config.toml
hidden_act = "silu"
channel_attention = "se"
depths = [4, 4, 4, 4]
precondition_frequency = 20
epochs = 24.9
Rows from block 10, named by matrix and row number. Rows with one number belong to one channel. Each number is 500 + 40 x the weight over its row's rms, rounded and kept within 0 to 999. All counts start at 0. Numbers have three digits each. After the name is the row's rms in percent of the matrix's.
# convs0: first 3x3 conv (model.blocks.10.convs.0.weight, 288x288x3x3), inputs 261-287, a 3x3 kernel for each
# convs1: second 3x3 conv (model.blocks.10.convs.1.weight, 288x288x3x3, transposed), outputs 261-287, a 3x3 kernel for each
convs0.12 100:546486561533519449551501510576491504489559531590523473543488566435533529509458467460476468535581417551522471461475393562503443600545519511457449492497527444526465462511446488477489563576582499524501520589538532467542457482475463489542472442454557578498460469502520596502450528538520525505539497508507528520545444533519470476471485500476479503545498463472533510505509496497506453507524517466536538491495408486519487487437459461614540513473501445527407486514561508485508539555515456506491465471520515510480520543479526486533443542503592524546523486527481444587422523448526468530477504511527504472472473493462460452479446487560509474536469449529466506479484459571409449417485488466469505492494445476522507513501628524479409461559556
convs1.12 099:404514489534571476456521475493384525531506457441459496456552488437493473476515504503537486566510589533483484438559546531469465456536480472455496428486449515506506481527509494524535478487466430517535470431522469525494578403473507526509498436498509504474558522554454488463504476406535566548533501450482514402473483475607507471481490470483495493547529532499444429487495532503464461510525525559542513478523482420439500525500461523480530524480518519416454532495483433423548512503534535532460527439526518478478494558491523478544504524482476494487453434539468602466474472480511489479569475523448516484452523508522453475468446525482538475548547514515474462490552579457451466560501499472491475473483487486469478484452461460514517527484502
convs0.13 095:486500469518412468530451500489499495422457497481422480473493568467606436532560483474544505501494494542490499510449524521529634503521520520409498410478567456476587488504476493480461556513463489437520502442491491527534467533492512454508493568502509576480456494468549478515471438545457533489467491447448405555544566496555508470546508510528540577559534539503515489549493538478490556501530551456490498457529453483534420542534553405459481507534494472497493506467510449447425447535502456488513496515513477458544463464476565548436521536534485459492512555467576530460490442449516511516501478563490537530491409469517544500495516512534499509514558489550566506495488481423502438545494535514524561491538534545479513456490531531463415580517502
convs1.13 095:533468439476504486465523443501514539495488478545466447516525570505569529487517465499541473455472525462532509552458520563480494427536509538622514483463492551492544489516555513518486492503488472472431488484521516483553502506500557485491526463510525407575530539555509663501477484507520513530534469498437429520544458555499510501515495513458454495508551543495481491479522573527504547521496501488462556515470551529462528429480388573498461508551556549484501533465501527490514478554474562536489449542469575504458513500545530561466517498444502410510557475500554513566567531527520491446506574573509505476544535508450541547542497465464460512504503529486491467480516520473437554496522483488552480523437533483547527540601522515529499509512448
convs0.14 089:466484567527459570472499535391429445409431445474428475566401453560458519570503493489566503504450507471397503457477499506516545489493544494506560470446478493440482481468475492490459478502546479538493504477490450512504460448535490548555456494440537546554496580483449454545507571540533501496532465509469523513498520512449514539473502514526468494531507467446534489491475534546409591528515469524545476447473516476496489514515446432470453495603472537482577512467494526598561460530594460492523470464440493464498497535475482506490506453486471470481453453388568561535484572508487465515495456470475426482472487465437486507470473479448513456524492408506512462493496491562536497508476477508503538576510602497555492527487486512483485486497467
convs1.14 088:422484483494537468423511440532508533458538460437463474497470547436527516527483500481535566600544526602515507482458547530514514475485590507491508543547556482572489431516518520552487547478472499525498462484512461537469513523559466586513503514494446532475459469468477550523496510473517494499549531498482509544514571470505532439571548501542491531517464516419558509486459537473443556583540452574516523510435519508576489452518459477539509387533529481546523436480524501583567577528468569528492505574494511548540502453492523511519496524472522472498464557565442529494526506475447523549455524548540461499451450479533480509482486505585578477569614499512503514521457485517485427485549527558516449432482563470516574495532575488527472577466510
convs0.15 096:435509481513551470540354447518512449459461507463493521515543446451472519502542414507416479438570507528548487521509515498551509470511489535500449487474542538446514468504503513472452469496550570541481467449518456467501486459503508446439506452564500450523486622430578501474448451466465567525460550492464442502443487540529492435525539480457444524465467510520394509554438478542502652536530514473477520557499410417445476490492529531527504493507472508489474458513524507562508465490462499459518547477476421415483506490461532544485477527499467535533548485470537500480490521489477502491475514514529508497499611561487526476464528435538522532502469495505500565486512502369598561531505471508489458484474532417559499465495497504516493536504519
convs1.15 099:504514431534463541464494472488451519463660618534537492468538493518505405615478512432523563583559504509539453414492559595503537504482580458460504417464492460495570491486493525495537480502461520540512557467484500547524508473518492487534557483513474517609515468490516524486508477532516512589476486544537475520460553543489495528508471485564465517537510579457537469478488487520499478511518519477479537460478494453515572575498460505466462418542576563527568535467491371502533606513524454500473477448492563509479525492563431430491532550485480501502530417551544420522478507446384490450578494556554534557521551525512563576516456511456475499517472484529483544592524479452505455483512556486597486500470467571531501484465538531521428537517506
convs0.16 092:552522461513518511566505500433574481507561495505572515568518585544576466479475516484439570481458464519468479450538401458441447540516483574505513490514444453519460487571508546474533477485514470506445518543537472539522514440476537525507537503533524518482523530513523454595512514607456480519543597487462534465545534508536442511489539556450451492485483511554516563497530436502491538537486434463530522506504504499498481645540456563565534518511469486586502452501457484440455516509383406463506445501545488533530484511497505498571504481523532534470521474502541462472436553547469484572547494557486528544512575435488497504563460506518508431505432432499593438494502435551476566458460506524503458380446499506436444504493464476449482486485483
convs1.16 095:506516414527488497521503463566589485474499478488476481537486462510486454483475449490498534492532554406540541501472450453519449529518531514451466463506473457481458529517468516488523480537476534526520454493547487503519455576520521563586462541464526459433507567492488647525472522487541485527499455470466537511517511491535445499487473436529543482539515457499473521491523456507443539487424467504462420495479489465551531520483489452494488523473485540510525469489500432531496534576598483432518442507512517423476501488520507491485482426439471463463480451491527526470476479550511478545511541498505532415503515578529465508515499491513515535530447426508456535498493517549625414499484606448520531458500531524423435496444470498564510464571536
convs0.17 103:546514489502454542523455547521558542485470451481457560522480501481483535437538449529516514413510449562445492420546508485455540560464512528447513489473570485486578544551594508484505506443547487430455509515573482609571450473516435524577485490593556536470475509555505482510491482517440531498556520519489460456487527479455501475496513492490502514474467523554511519463491539543503533500451522428498478531481501466534491545445498528462490425497509527587443464493446533480508504463426568473460484522444481489471443504517495544476511527471502502498449423645478481530452558501515528485507488501522526504411500496555459459512526503458484540536517538545528473537535536459491495559464522498456408528490512530493522559472571572490441521452485
convs1.17 103:484562510573586469580421465512498517465538595544497529539479503526436503417480525548484450537517553486519505490517493529525498529452659480530528486561494455530446482526514544481519530473474474481507425525439541487531501457473475484502545515475484486603499553460504485512485512518528511568515481507480505561491489555515508493475463522488556516542573568490498482450512551476505495498517521475480515538462466492529456439529462501413484537498520493459483531454545522455478535574528445502526520505527401550462501509525539510614499517502535509459527416493472500574464423423490543487557502515529434520534504488529490529449397486495471545498508591445394463488594533570486464447438531540505477523470478494510491489488456506509496489522509
convs0.18 099:515505539538509492499515477482481406585464548507449527477497521516496558471466456513482466485466537450492507482473489477501517577576550466490535530476444486544515525472438525430536569519530515589501506570467551482505447543482520575531489513452583520501464530500453393580622470536438416500494488522524488486509556474531513458498508537529497500519498433510471454484460465535495484524544475430541552536458432478496519441592440542505496461464510572530436557491494504530534522516504482549508458486513515465521421469488440462460508466519490442454626469490484484484412567465451481482515500495531436519472487471582501517492484503472517501507509491517523508494533536624401481482456485459495457496562517499439527525506476505480484478506535
convs1.18 103:497594464571424440537546560492458470480599469506480468516468472475491522504500500492430479489518551474517511515636476500517481523500517504475574503571370525465550494435432456510509475458487451540478521506491486503503526494553480493512514509462458526475477474489482476563518514476486482466452479465548542584506592565513522531488521444556490450563482531456450462507520529489522526484462523476456556496475485509518457477464550459549518520532518509504566493540447541447561456404511504520495535514504544462418538464483505457534523463527505447546484443504497554543472436453514477478455528519492571456476466520493539480464477519502543550488493513458560498443477528476495539507550502561587455484529517488505539495446543520506430507531527
convs0.19 104:510534520503559496453449439485515530487466527527486494478532478456607432476518458428521523441471494514482484380477494487519443495433524557501473440495508528514527520533490430542477492544536425486544493542461490491484526471505472544492538577468497429564523576429438508512494556488573487541484492542506421508464594448537510510478545469559539486513513501488478586521445569431576460482476509473509517559505486482509489501431491545429508551512442469509498467489479490535503488453545545471521460523476526446527504507484437549481466488510511518455495514515501609544529506437442540531474482469489448546518572432443495443449507491450496486486513492528466528516484471390463533496551520461523539507446486484498502491468475391510504495506448
convs1.19 102:567531547497476504415484577484518522518453525550525500512467560493433513523463492481514467397491424428503470475553448518496466490437423495454535434508504455383516540553498499536545512514473504513535469468492514513491481504527459426505531523508500518597529449450467543459515489475544560568512519473462536506512469541484559543495517493491455452556491592541489480470517553480575493497535506528469466476478508538485553515522444515504428526529483481511508541504504493437520491513523508459513536519449491543503453467510592445527489514522481582510525416505433386556493431521537499457490443530461512528488558491544514584517443572536482575507501452426541460493534526433575526506534425504526540535539509536506471525508498459459516494500485
convs0.20 096:519543444487522486483461524520471499497439593530439420482465489578445423501533479447489472409577491509503597451515539510582468450492483449468594423579607464541459500538538510435463450504455468481488513552446502381503476541507451502432518558500561472445592497486521515519524513497431468564511480570480483512485453510603499434512520470501590611506499528499469506457517559495474510507477527463422535514496526453483564452542525481519515502471446467506475554512511527430530511510506540476484571521449515495622489462549478466486514478494483535541557524445532449442483492514441505490486473456568542453418558463492519477534469523464532528470485490544506471457454523508508477483463504545502423539510517489506512523478545524417516533521503
convs1.20 096:480556483500544564603383519483499542535513520478533501503491530502491502444484586468424485516571453524537481476500476512554490476491474492512540535521456578523516500462469525498562552472504490460484497474535469443482530531523499542520426476463525518484509484504520472471554507486512504523510485499505474445492460486464522510524506524513475490537487465544490527483522566548555576512488478526468480507538540496529490478584467411430455536497515503486499437526468521546473490544567476500421494464473536553485459507455506483450556495496453514530518538492464528534546437522484505493435462483487456513564496467437450552469401481554496457498445511514442466517512446527398494443516479486490513499467477495547569465499564472566499473496516
convs0.21 096:507510437545428501577542465475488512518567580504478559462482488454537472448521483513448539449483497485443469472518485512460532458459526499473480547590623495464560512485500453505471482520481506465416525502494463493486526496493481507536517441507553484539516406482523486443517481497554504455508574516549535521557498456523610536593513491499473484495484507507493460545441436521471494429522518530515455628512485506476493449425481507497452506516474528497568544552469503544585515518438500512518514502517446512502457517503499453569471435491572540471440512498530389494474454475481520527497558529482535480543514498484506520497502542461519491510467486517577457532445466551539488452553509455528543462485546383441498515475491500485589481451467
convs1.21 100:473511499456545489465449535491513514429502526482462460482496483495537477525486498442498489454481515572518468505404545488529467520546458534586480459509541548474419473508499503451468487424509561453455504400548426516453445477497433419538498442442396583452577454434501441517523435519522488527482523436524541539549488497542469510482505494487468514537512489464527492524449484497526492404505482448559556507474530423502481522543485531518540542547480485439415486459485476509460511508512525430516494429467516447505560470515480517543470475486467533506500529490550549551511500512498555455518599416482526594467505525538540442538512522455439418477499493502479600459568587483499462517584548509547455569541558537522510448534518474498473523536489
convs0.22 094:493553538494474569461536449511491439531486554525525511545511469481510521491542558505546599462511536499457467493526521472457478524515651462469515462430501495441470495537541482504442503468592491486558482569480432455486489551486598532485561478476501455459519532463567513502518474606514482420477428489500537485549567547541499478486504484485558533500541569468528513494543494473448513587518519512536415460480467543488546498478454450508442480483440507476466478472386459484578491453446422534560493477510558622508517503404457474410503512519481497495546488530504538499583497484523532479434499452470445426481512520383536486549464462490546484540524576489428486504512522483513510515493444493434525457508490508543518532491547481478500502505515
convs1.22 095:589480514492564486488396494477503491402435496527512489560515535504465484521480461465555494584530462466468527504541479522529425450449512427489530470501500554512532537521523460437529484501524463472463583461479526513490540521496512482502519460510480492515527477465469555576477554562539519484487491469544472527464438466554527533511486533569481518550535463377499492535533509534532499537568494570469523458461504498538499461496473540497414457548548498503559541560482457520549554416455510507552517517540538437495538505508478539504505514437555473521489521502481480512506539484473456499516459479470512475443531582496428467508440490413549443568492471466481508519544470511474531515433555523434452457500526500496500480523453524515510472513498
convs0.23 098:525455429473429540568461529447506492520482472518499538464573488479572515496507468570485493524494589532477578503552485524467546474541496487524502538520490520495515511415501507507537514498450487455471502504445434541544491469465546530579477505471590513449581485495401500479519451438546481480488520587427467547515487458526443550481523595571542548504488537407472570399515470511528499479440538508549463554471531518518485587496447472411492506511485537525519499536575404480492454506433473491504517475540502532545532541473539557405577432424542484500549500399411482533512517454529501482496536397518506493542515423518483499550525441598521568460510565524484515526518439501434523497508505460525484430460499542545500500481497388492532503576495
convs1.23 100:481538406466481498477430463491500508512578510510527540535492503493482533475522666466487513482491501447488459530445491487534460491543500482491462459402481510463531500539554458442489492508512412408454499614500453500555502420455524502465519425522458546564489555511499552519527510472473487526498501544494470541516504447399515552459497532526407497509510496495480469509491534461447473454542527490450545448506473484531547553477501548415509511459523483423512504506502524567477488389449495471500471442527535532509653513456544538516497500546444409554487496504421495599518481522479484473513368582479466548552483504558451529490506466579574545464437512465502496535405568459581489540472425480499566486489491505509520507466523481524499475512523
convs0.24 105:550467495526510553482473508493512491506534518406492489492502449478499535506520472546510445472474511460459485540456504513439495514466510521459493517501519576494477444483491559505548557465542567556484477483554525521459550477554478470456502458483540417530476486474572549496500531499491461517514503545505515559536490569459510480431446508471498483503534525485518466526490495467566475524461573469443489473450520541573444473460475472594519467493548496509584550510485492473513488528473460396582474489492495521492512520497473458489498496534546582490455446467455517534506481486500513529480500431460460494450490526530529473584475425488519467438544497517509485520474517505498534435425481504585445461506484492553474542505454452601576444477478
convs1.24 106:507488559450472500603527535497517471458533536498465516481477490487463433558524465488533515489493476423512481478498473507546552427476501514497468490464468502564582533523604536508524479479495535452488551481613466537549492502501481477479488459522558511549511390536522515465448483416489517447491475513539500496486524481494516515499536527479491526495477516499539544505544487506477489543504497502518502512514427490495494482539533513477526463485489537402466508502513476499446382451537503539597520493534533454538530510551524495482461460561495494555485486436544461505515462552487507466467494473464480526455505515556540494511520475499591446523459481497459481486491520481409476520460609515446551483477490511503501460463476517457508494524471
convs0.25 096:531478474481505525434466550515471455531483435482446537529521503459511445466515458403416452523455541437530499510498492565445495467403452515453528482505599452484453439594461518529498412553516489447509453554437495488495519463515500520494576441416470569499452536485503500510458474509589546498531495438502505468471406522514507480547490506546552517502463443485467479485500408467481495479458463505545440438582512509457533472560531560471449513490517397572550459536498534494498445491512463508500489537454539479479510486510501548515632546536546489536504515429512498540519546565508522476542470553477455485537516496477531479482404452467445442398387527470404476530525506414534457461446457423512475459507492521487480565460531474430426632491525
convs1.25 098:472483568452482576492537449453447512529450517553487483423462490456484523505583549456565549558552537509510515494544475485480507576432544531519597548440452520521548484536488466487542535484514514504554448461520447455533564531487479572524467480565511445468494573523428607510482528513465479446587496521531440419551500441505520478506522547531463505503500541505472481472432449483449420553518468509525432463525501488457527497484511490550504566517548505542498557494471528599544471516508460479504515524474464451494529487497490467511480525506523546506456555578547472478495501526571477447514437475522459575534585442430454511523465497425561548510516410548507461484522474500529541448470520535454477507497515534509474424532516505535480537493470
convs0.26 099:605505528411499494504466454508545499546432505497469516497458438417468489504480530487420445465464475488483464525446513492515481426440463473409405573522540541566483457423528506416492523529483516512550495512547481432467502500487431449467497545510448516424511573482523541509496462499539588510523465506493490450485517490473447514450460467572472486426514526511514510551461519511517494535564493480490499505502524566559471517539430504531491515525507462526535521507493460529493506507560465573471509496492490473538446508530539495502432442413536501502529482442609396478484552519540529478484466538618488453569573619530473459447460459514459504514465464469481497496482526454421552486522520486515534582518461424502510451507500558472492496514500
convs1.26 098:456484462587567554415382386476498523495502457494441531461520540533500496438520486471547531490463547487532499479483516505456451544528520528517503535530505511456509545509533509585536446485513474505501554531448516521563476443527520471461505444497590460588479554457530520546489511486520512450547486444480517520497426533457573499488503451473478484597520545523510474525525515557614446480470471504460448512501447490454525487506524549449426499499446537528581474545458595566512462475495482509508533519482481427540517456496500441460519492513543542511485521561478434471570447357496525465496518529491536477501501532494465488509578530502544542515471467443556527438448548591543506461450489499526535544627489527536539502455499558587532548549517
convs0.27 094:512499478488504485527477526495509542570539543501501522413489472489513466447414453500515458492574522550503507463464523561572597573472482481492490488441392464509549472514489484477515457451427449515532499484518544478494496524464540469540490495435486477510535556549457463466565534513465484439512471514541455417544523510470468490469498571489529509491504503458472576549451499493519482462493476488534493542496535548584588515610468551476563510575518543526446510480475428529556545435503448464524524525462477516450488494517554553545534497427486457510462514404567561501507522428483571569534510502543495571511473527446441452478439508496474524539496508503484485553611531476542448436443495479477524480533609533483543547524418564577514464513513
convs1.27 096:464561420538473478490443528553566490519527530509505503492480526451493503480521501534574517529574499505513551474539399492519568508454429498564574535511491540445502506505520452517487503510480446494519519486529543508494444534501510474496468473522508461532440447468465529434506515496492460514575608499494532522522472490518471503492491478514453453494423443519569464564507472533565465489532524448405429510495475469530558556496544426449556477544450592581516583564576508495473516489433532492527519482449503498472520477474511507548502491494467542411451459517479440547503423445491544485472512451520471434494459461566478445519545487544554441484566468455533467485464510513518498458512520533514488453523453503442537538514532547495507530500513
convs0.28 105:459402473526398515514499524527501502479547598515479457512521452458460477454597453423552528481576469506495577590430504452587544465455486490441523510498531541490471494506521497474493470493462580401467433573506470490497509521472578528566472514498571442514473476468490483520489594577498496483507523492414559539475428554532505497508436448500478485468470425566503550487447466474496536500480549518475474504436441508477428488472534479510521471494555487418526513510507566445517433422444564492536502540531505473539450531493421562536528486448523494518565522550519514458481566476528488474427477483527421490412464495479497558525512519460587521545479558487488473461512487486463579519475553528544473481522498548446530486494662540521497481474460
convs1.28 103:465431496478508464533518514457442555491481515471562445553549539476439547526442537460504499503379507404513533476451510483468477459594509474499499483532460473542579476462519472509482504475572586498464539461527440556493521518505476543497566533520543571543492438531452549569558475522462520530407447533478477516474470632504415467509487509530547476487479481486508448558499530491404505514495468508532507455475581507553519475470460572533457512503507469550496478451511559499506500523576403537389497522560484519506525427499507516493528532497437477544491468509572501522494449553462495483533490480497515472516484503482516475472450444535508517508502489531562439453499533490478440531425573506440488486494465455543518536516517536475517433488422
convs0.29 106:443486578445557454476512442505523498440478496546563500528506446551435508481550504541562461515444436502462512505414477470396508514498536484508579537496513532469514422531468550503504493483503504580460550500415498475438516514496507472530506535410507487494469614550442510378502434485499443465507535492459481488463472583463538518505529471538474493489486530516493499453524465449504499498425492512516563518542508462474552546467491524477508491560466496518530498506514487482520520465568539554505486476495486442520510459551526499510499496374542431452511550464502534404468491544491475515544525511452462473565479556531541445547470484472516473414540539518504474496528461558495476517434561493473546490493547503553479546503513519529423566497537
convs1.29 103:485492537589520498502558385489484493436473509549536522590542491442386471459480505493485451394520536516518528461504481498468484495481492441519510465580410486474551472473528457468443447459493506485512480454499491467470525505448475507521520445475469578447422369576512493455502509522520488520500414513496548504465541526566457500512517517482536497493517512480512512484553549523507440494513468465488536493576463477450523508500493549525484517527488505473455545525469512506415531462536527511435475543505438516494448541492507521457524514505507452498491527417503478582557498480476437513462481476506519444496576494526582526486469527489457507491564479493519437386501532530421446501498509511473551510508462525401473503508529521531509443503478
convs0.30 101:463565484443514418427428484477595500512521490548533482544522584517499558558486527467548486460516483488465379495643395519538560548492492530491490561493495511429484513491478508449402493503504490524508481522596567428473473501464474533512442526579453492456516463511456502499501495539527467499539496585524544429558541501478485462500466501511472472562567449512517494489557470409485543534522469505536500523513454478502487520510450520480453489483493533527496499463531486474543421521494455451534494556469456511442521545505363513502487510496484491530463511532389508551479489525549460471494378522510495532446541482514475545463536570562497520516537512476547494449528561501536554524493579426550525485511449497506534585450544572449440475437513
convs1.30 096:521428570587582445547533515471463464479489447495478484483505446483547474517422445490536477523469504491488426521505496505504501508438557553560441546530476472488377538482475533527409452508448514581439513496469496551493521521511522471534466507561530549584514472490491472511492530427519532497481514462506532445533486459490474477486483486463507455471555444577487533559465531497516498513522503480531467525520470478455507477480454490419527485515524469471528557543443487507483461503470519491594492534525460478489417528410462540537520467459523509534527508441516477416510500454542424485497462476465453539476520460523463442500469488508503523478405516507479540473498499490519485494479520483450492507494507509519540487534456487496442462440518
convs0.31 100:472560457458546397569485504448478491452516502423505535454512533528490433542463447454481531446466494565458438478506464484457410452565529445489566520455538542515574501472509488575522464482465536534554501455466496499553508476466483494483505484550475569606510487523423486490466478550533505529478500464502507494456533522452496509485503495486506455496505535506522535500517473497495440498486513507490578483471510506472474520532586514469495509501470459478473522472534489521539467452485449571537491430466423520475531510468524464470475537491511516392522455462504473520551436474485440550479517509467519451524510442453512466498489453496525482518443550495548553520567518514490459472441439479488451438499498511560491528453540487445614495518560
convs1.31 101:387499513602537493541399568471471465534507424452455496491584599503458474593473514425491526529530461476555474517527502557514530550534502566526455480487555467527457531538449482397498522484524475518510478503515521437534472449515469504586479484515437502491531509471482437554497489494459406511488525495505541514541568469467465524521523476596510516518488535544545501569493500523475536485448485446515508418487516465516476511508523511511525523540512519499585442468540445504546414525433466479511463524496493505488488495519558547488502568539470499514519541504561519538415452450435509500534506554504503491575417502480456421545506471498481465502510450507416508514500521400560487518429548537571440417488500479477518479497512518595484528516477
convs0.32 098:455541463486484487555425565489496514480547502502467473478498506480488527486484446454533528601579508570551427556495483490441450517464475525524455585526452487483468503485465470554513545511549499493594505469512496395458479507461505478415522533643610443533478484460538538495456507513450514542527575488445495529532546444482475540465472397474483516472520500522529457479538486502487509531497512443462400481457573467515512504513506504489533506511560457468543480494533542540584495448462503529528495522508420506511506486449441508465547505540523578465487466438502565451476502519496495471470486545576512477550468498581576472492517452492524502515485455502526496438506516575550513527517447523500500486503467490495525521457461532507418487468453
convs1.32 098:499480512482525482494488566499531579491506563526565561490509555506493524488464489471491502471461489464547511433557490422518469504484514531476471503440552465485533523444501489467509507518534522534545438445515414506437485495516515479454549551524545547560481546475467442503546541542516479466534479463440513457592512556454516506539463470470497458427487484446549520512537516562478507555556494511513555464433521496467491465526408550518545427555493533484500529468513475434462490460497514480569556605481463532492546479460486512526513431530532449456483514540401512501458528462588471503550502523502449450437449464480454510520416442420486532444499461481517457458513570579497487493512466510448497531529513470452452465560472439437506492500526
convs0.33 098:480519483480591424632422507557504475488534529458545520539499500507466469473485449476455566462423498522456507406451553414486547492434494480530547389523498588545564537451476540540458531520461472539475452465413526469531475539499461534534536521456575509496469448477491443511492492507449501478470457474471517541516437465533515526462504444485506500552484520480467530500402543508534448510427499401516475540556465493537565496435484530473446518486545507531469495542509523482475534409460503448461494541473539528474399408544537451500394630518507562503520441464578453488584539430566475466498459499522520450501570463526495520491457595498550513462476585500536468502468505528618469610441479475535520534500504527495455479484508449461456549540512
convs1.33 098:490562429523452544521516482524474464434455482475516472439492476428481550517535492512458442520436487474464474516485418517486489461490441501536442522501480533532486452509570534453466495502499503445456532433439496521513537530480456514475537469449546502428413464495516538518496505448413529571503490529518531497474493482512511517494512437519511494512433507601544449517519542480500446476475505437457599445510525497513452497456456520527500510490509498509573496553527484465420450562508515471421529501497526440475560548545555479516538472505521522522521500434487524475519462519544514440474493430507483514505546505442565568509439511498502489501533509471526447467555523541437544489538477534458526526484442475508497475442427520422569496516427
convs0.34 103:438547445475486453486497430492517591511521528527428548470520504482509532482513562562481474507498507427531606481513439496472562513496536415557489543581523506580520497433464527556479480525478578507501465526436468493542455496505502517423548460409521502513470540535531512417466501561450545549503499495492426471519487461537459539460478514467533535514470572523440449483551486528471537594542525534599517533518452570472474534421536472552509513525467499436473476447409441519475445432519547545479492451515542466488481490472542501504537414530538463448510552559451553429501513448444527463521477507505413502478514510556509464465499552504447470483469434554505527506482446469534603505465422414504495529532493506524387395470520406489517518478535
convs1.34 102:600431452468554459464572604502489447482505525490493395469449491496500494498496545544497465478476477560487517486493498525497417556430531563495453532460438539446535509471507502487551469517446502446508464496483510528452550488519547513481513508524553545517467458563583548374467515502459478509532441479502499499437461528453523516505485515528541489511493551516481483482534523525485486510492510462561550525614457546468487475480525536542462484524536461545517550465595532483540500473504509427560511470476513469476508511523476502490493504540557471526525504511486527489500460573545461465501548594557479458479560576531528469490518534504441479459454477530517464510499546428418562518560556516480478448549498508481518457559486424585502482540508
convs0.35 114:483555499450530496416505527551494535483469511501481459498434429516450495506481540524426536469503473542510433515440505490547523579439526500478527431563511528476479510561583441497467449548529472459543497488549508480524438482510521501513499533444528493491539434439514474513557462441509513556508440466522422466508534530520438503549553476560525479499485474557525466479528462483473511451482500548477392514505502408486531503493542452495530482527502497581457480482482474490542477563443512512552508513480456479492518491500527416568464467576484510447486443483523519512539515446472493534482464553468493469476530508583466517481435524406570517557525445454458545557537544492528609475414494472509480470529443460576417530526462521512546431466532
convs1.35 107:478479544564400510504479457502483470536450457568576492463501540495523486433544512480525467453474517472530462547483536513532539519425548499484474495440493567431489559458498480524534436401548476479466496507454515521505467483490566412509551508477438559502547435428553403505520473480511502496489512546525478502382552467478578443578509528490496480449430476512479460511529508456487506476543491467485539467529469567482493448523487505476524453502501530552550554624455441551529553470443566404527491481509499510484469551496566541478511479539514533521497538466492429467490501488513479548468472495492470409478444506523516505516457615534527471532453449496485530495543454455529541518492462486485437455511566482512513540463444452464514540479427
convs0.36 091:517469504458526526502516450479487455485502525534521540489518448528549466426497399539532501505433511435476497507463517547464543520486528471599511494486386385532537512470457480558504565535415529494522491520496493472459521483533473575499476472493405551494492505476537476487459567487473489530492486540549467462496443544502506492469482581534481512515530589425473485468497522467508491568446493464452438454482475467589499536483520509418508470553573604586428581565487488514496461555463547403490480551519461490526508501516531551459412450542515507516505478470602458450474535472499520452516455472494431560461510422483421513540490520461443495564462477447488510475463539453629498433512461507548563465486484484489504597535501523573512478556560
convs1.36 093:538495433567481539505445450501534500491530555523478473541443479529481540555437462511435461408493477523556458490473472530480427524566431525529434592467506470455509487472485533513508501523441475525514533380354564527496462599502470580553434510512492500534508522500499464496517421441531511511428514520541523508445485546468507551491497515510513528469489463518490527534490450525520471507496515525498522520493519488539488499477473472427551487461547526522482501558489552482467541490515512521492537537474449480515499525535454450499459532530551509540512515461479496564453486552465475464491503580510467465535540450542499496528545529506406573517517522499478477470498420456428477532564551513526536569497515517477493458443517469466540519457494
convs0.37 103:616495503464531478539544452496502525482476493516493528489535488485528569482498487543522474506549471443543472427519490547481508489503499535506534523469512494495549492541442392550376548434471508484498531565515473489519456442448532524490483463491444508419491448524448505474500521450492551479464451574519454525437493435513523510525526558507549421513491509495530579551502504470502498463490502463526549512436514498526463454486415547538429524509475535558536429515443485564511558528536477516562535450546490546450495476481490470563465578437530538456479554485551547527516422514495516461516531406473580402554430533465552440502562415406457472528540487508509477485503513397550539512454520531533487522411473534574493549482510482471453474568438
convs1.37 104:584535553607504466563565464550533494479491470519507489449501560456543478509562506488570514478509543510487525490471545500511458503447553468551512569502463417462528457488512550491468483558518453438453472494434503498544620459544525489490439410532553542419460542538470525523493457505496506508453478509462552532483456452468508504502488484444467518498480466554552567474513523480488548515590488516507492462471465532581508518453551466471437543594547538464412422498467565468476444535516494539514532455494492473554482470473473475496540506612517551524546523522465450487491462511472483480520563516563484561541515482444426469473567496445477448468581491481494483544526522501410594448434498527491510495514499535483460550499431534556467447476506
convs0.38 100:526499450540516541484457528475514556507518509533452509494470485468497504479448460494486557528436406501458522536520452610595407555607578497566434499540476535541504524482552545502475498508412527490489520518422511487474442512548506516473505459406504474555533429470556474522598457460517544533497548522525435545423504463497514507486455468485514490457529545521542493563439566523518474537516492482549515478526556496468470484457616498498462485479467439527551507529433501599533504523518553513493438510514519560459537525497521491472506529525490547484485484517454506508470501484447468524494530531462458500536436591462542533450521446506531483471470511468475395521537502440564520499456498466440461448549556526597514449479494434437532519462489
convs1.38 101:524526536531509478499440533488458444488510466482514488581555523509524525478494452473437514473468461466536503512543449478487557500519544481495480466497511450502515516539515475405526506480460496505512521458548460513492479492518462559503514376585465477517571526462498492425440514528564422553529501469512416503506441425473440526497513519438452495494494542562501539497499452451536536518465480504530550502449524472511557445552484450506470589564526533571577473525463471520513559519516428420542517507445404442481518459498451425513469528491496471572461436431491493477455467473530492482500508453527418452538565443438524488476530514496527497440510506462445568551472476523526544498517519503535516458512541455459483506514469553504509438434497
convs0.39 100:476473520460435488470432552495616483480520504475455504474463401485536493474549509452513501416510448466429436483492525464434454467524510452496590460457432615450496473479501545578598494460500508501539570443540416480498481475460487451457522491526472490515429507497477588524516442478453537453478494516458501467568485545553496566487480490481476530519516494475549456463527494467487473417517513480534418458554523465416538623436641620457476490454496497554434483594516509495584597473524530531590477515537483490506474483498514486452444529496500501449560460476636484548466615548566462492509552527494527525536504511497580528538465523493573489478483534502492514498421487607440560502520611485498458481524477509521521527552553472459475492512421
convs1.39 102:490523548466476494539423534477502472500561560510424499512468491513462481485536527540552536555516447486460492513436445436474517465463515509513514526547587456489535477520475513464467507495518593455495540511515490551531471442481463508502551469568473491495483508476495449559530472558515500489446512427476481461517506423527511488449488482540474505488486501474535538568505419485484455561507540536590504558470525583495573512588426478447565498498523496480462507494504484418496423543408442517544428486485592537492539546504552482500553497522453504516552504508510487510643503516527427560487537500545504511472439518480508512499569472466517570566484405535461454510503478528505497441467518553458408456488545481502471481501566466460493517449491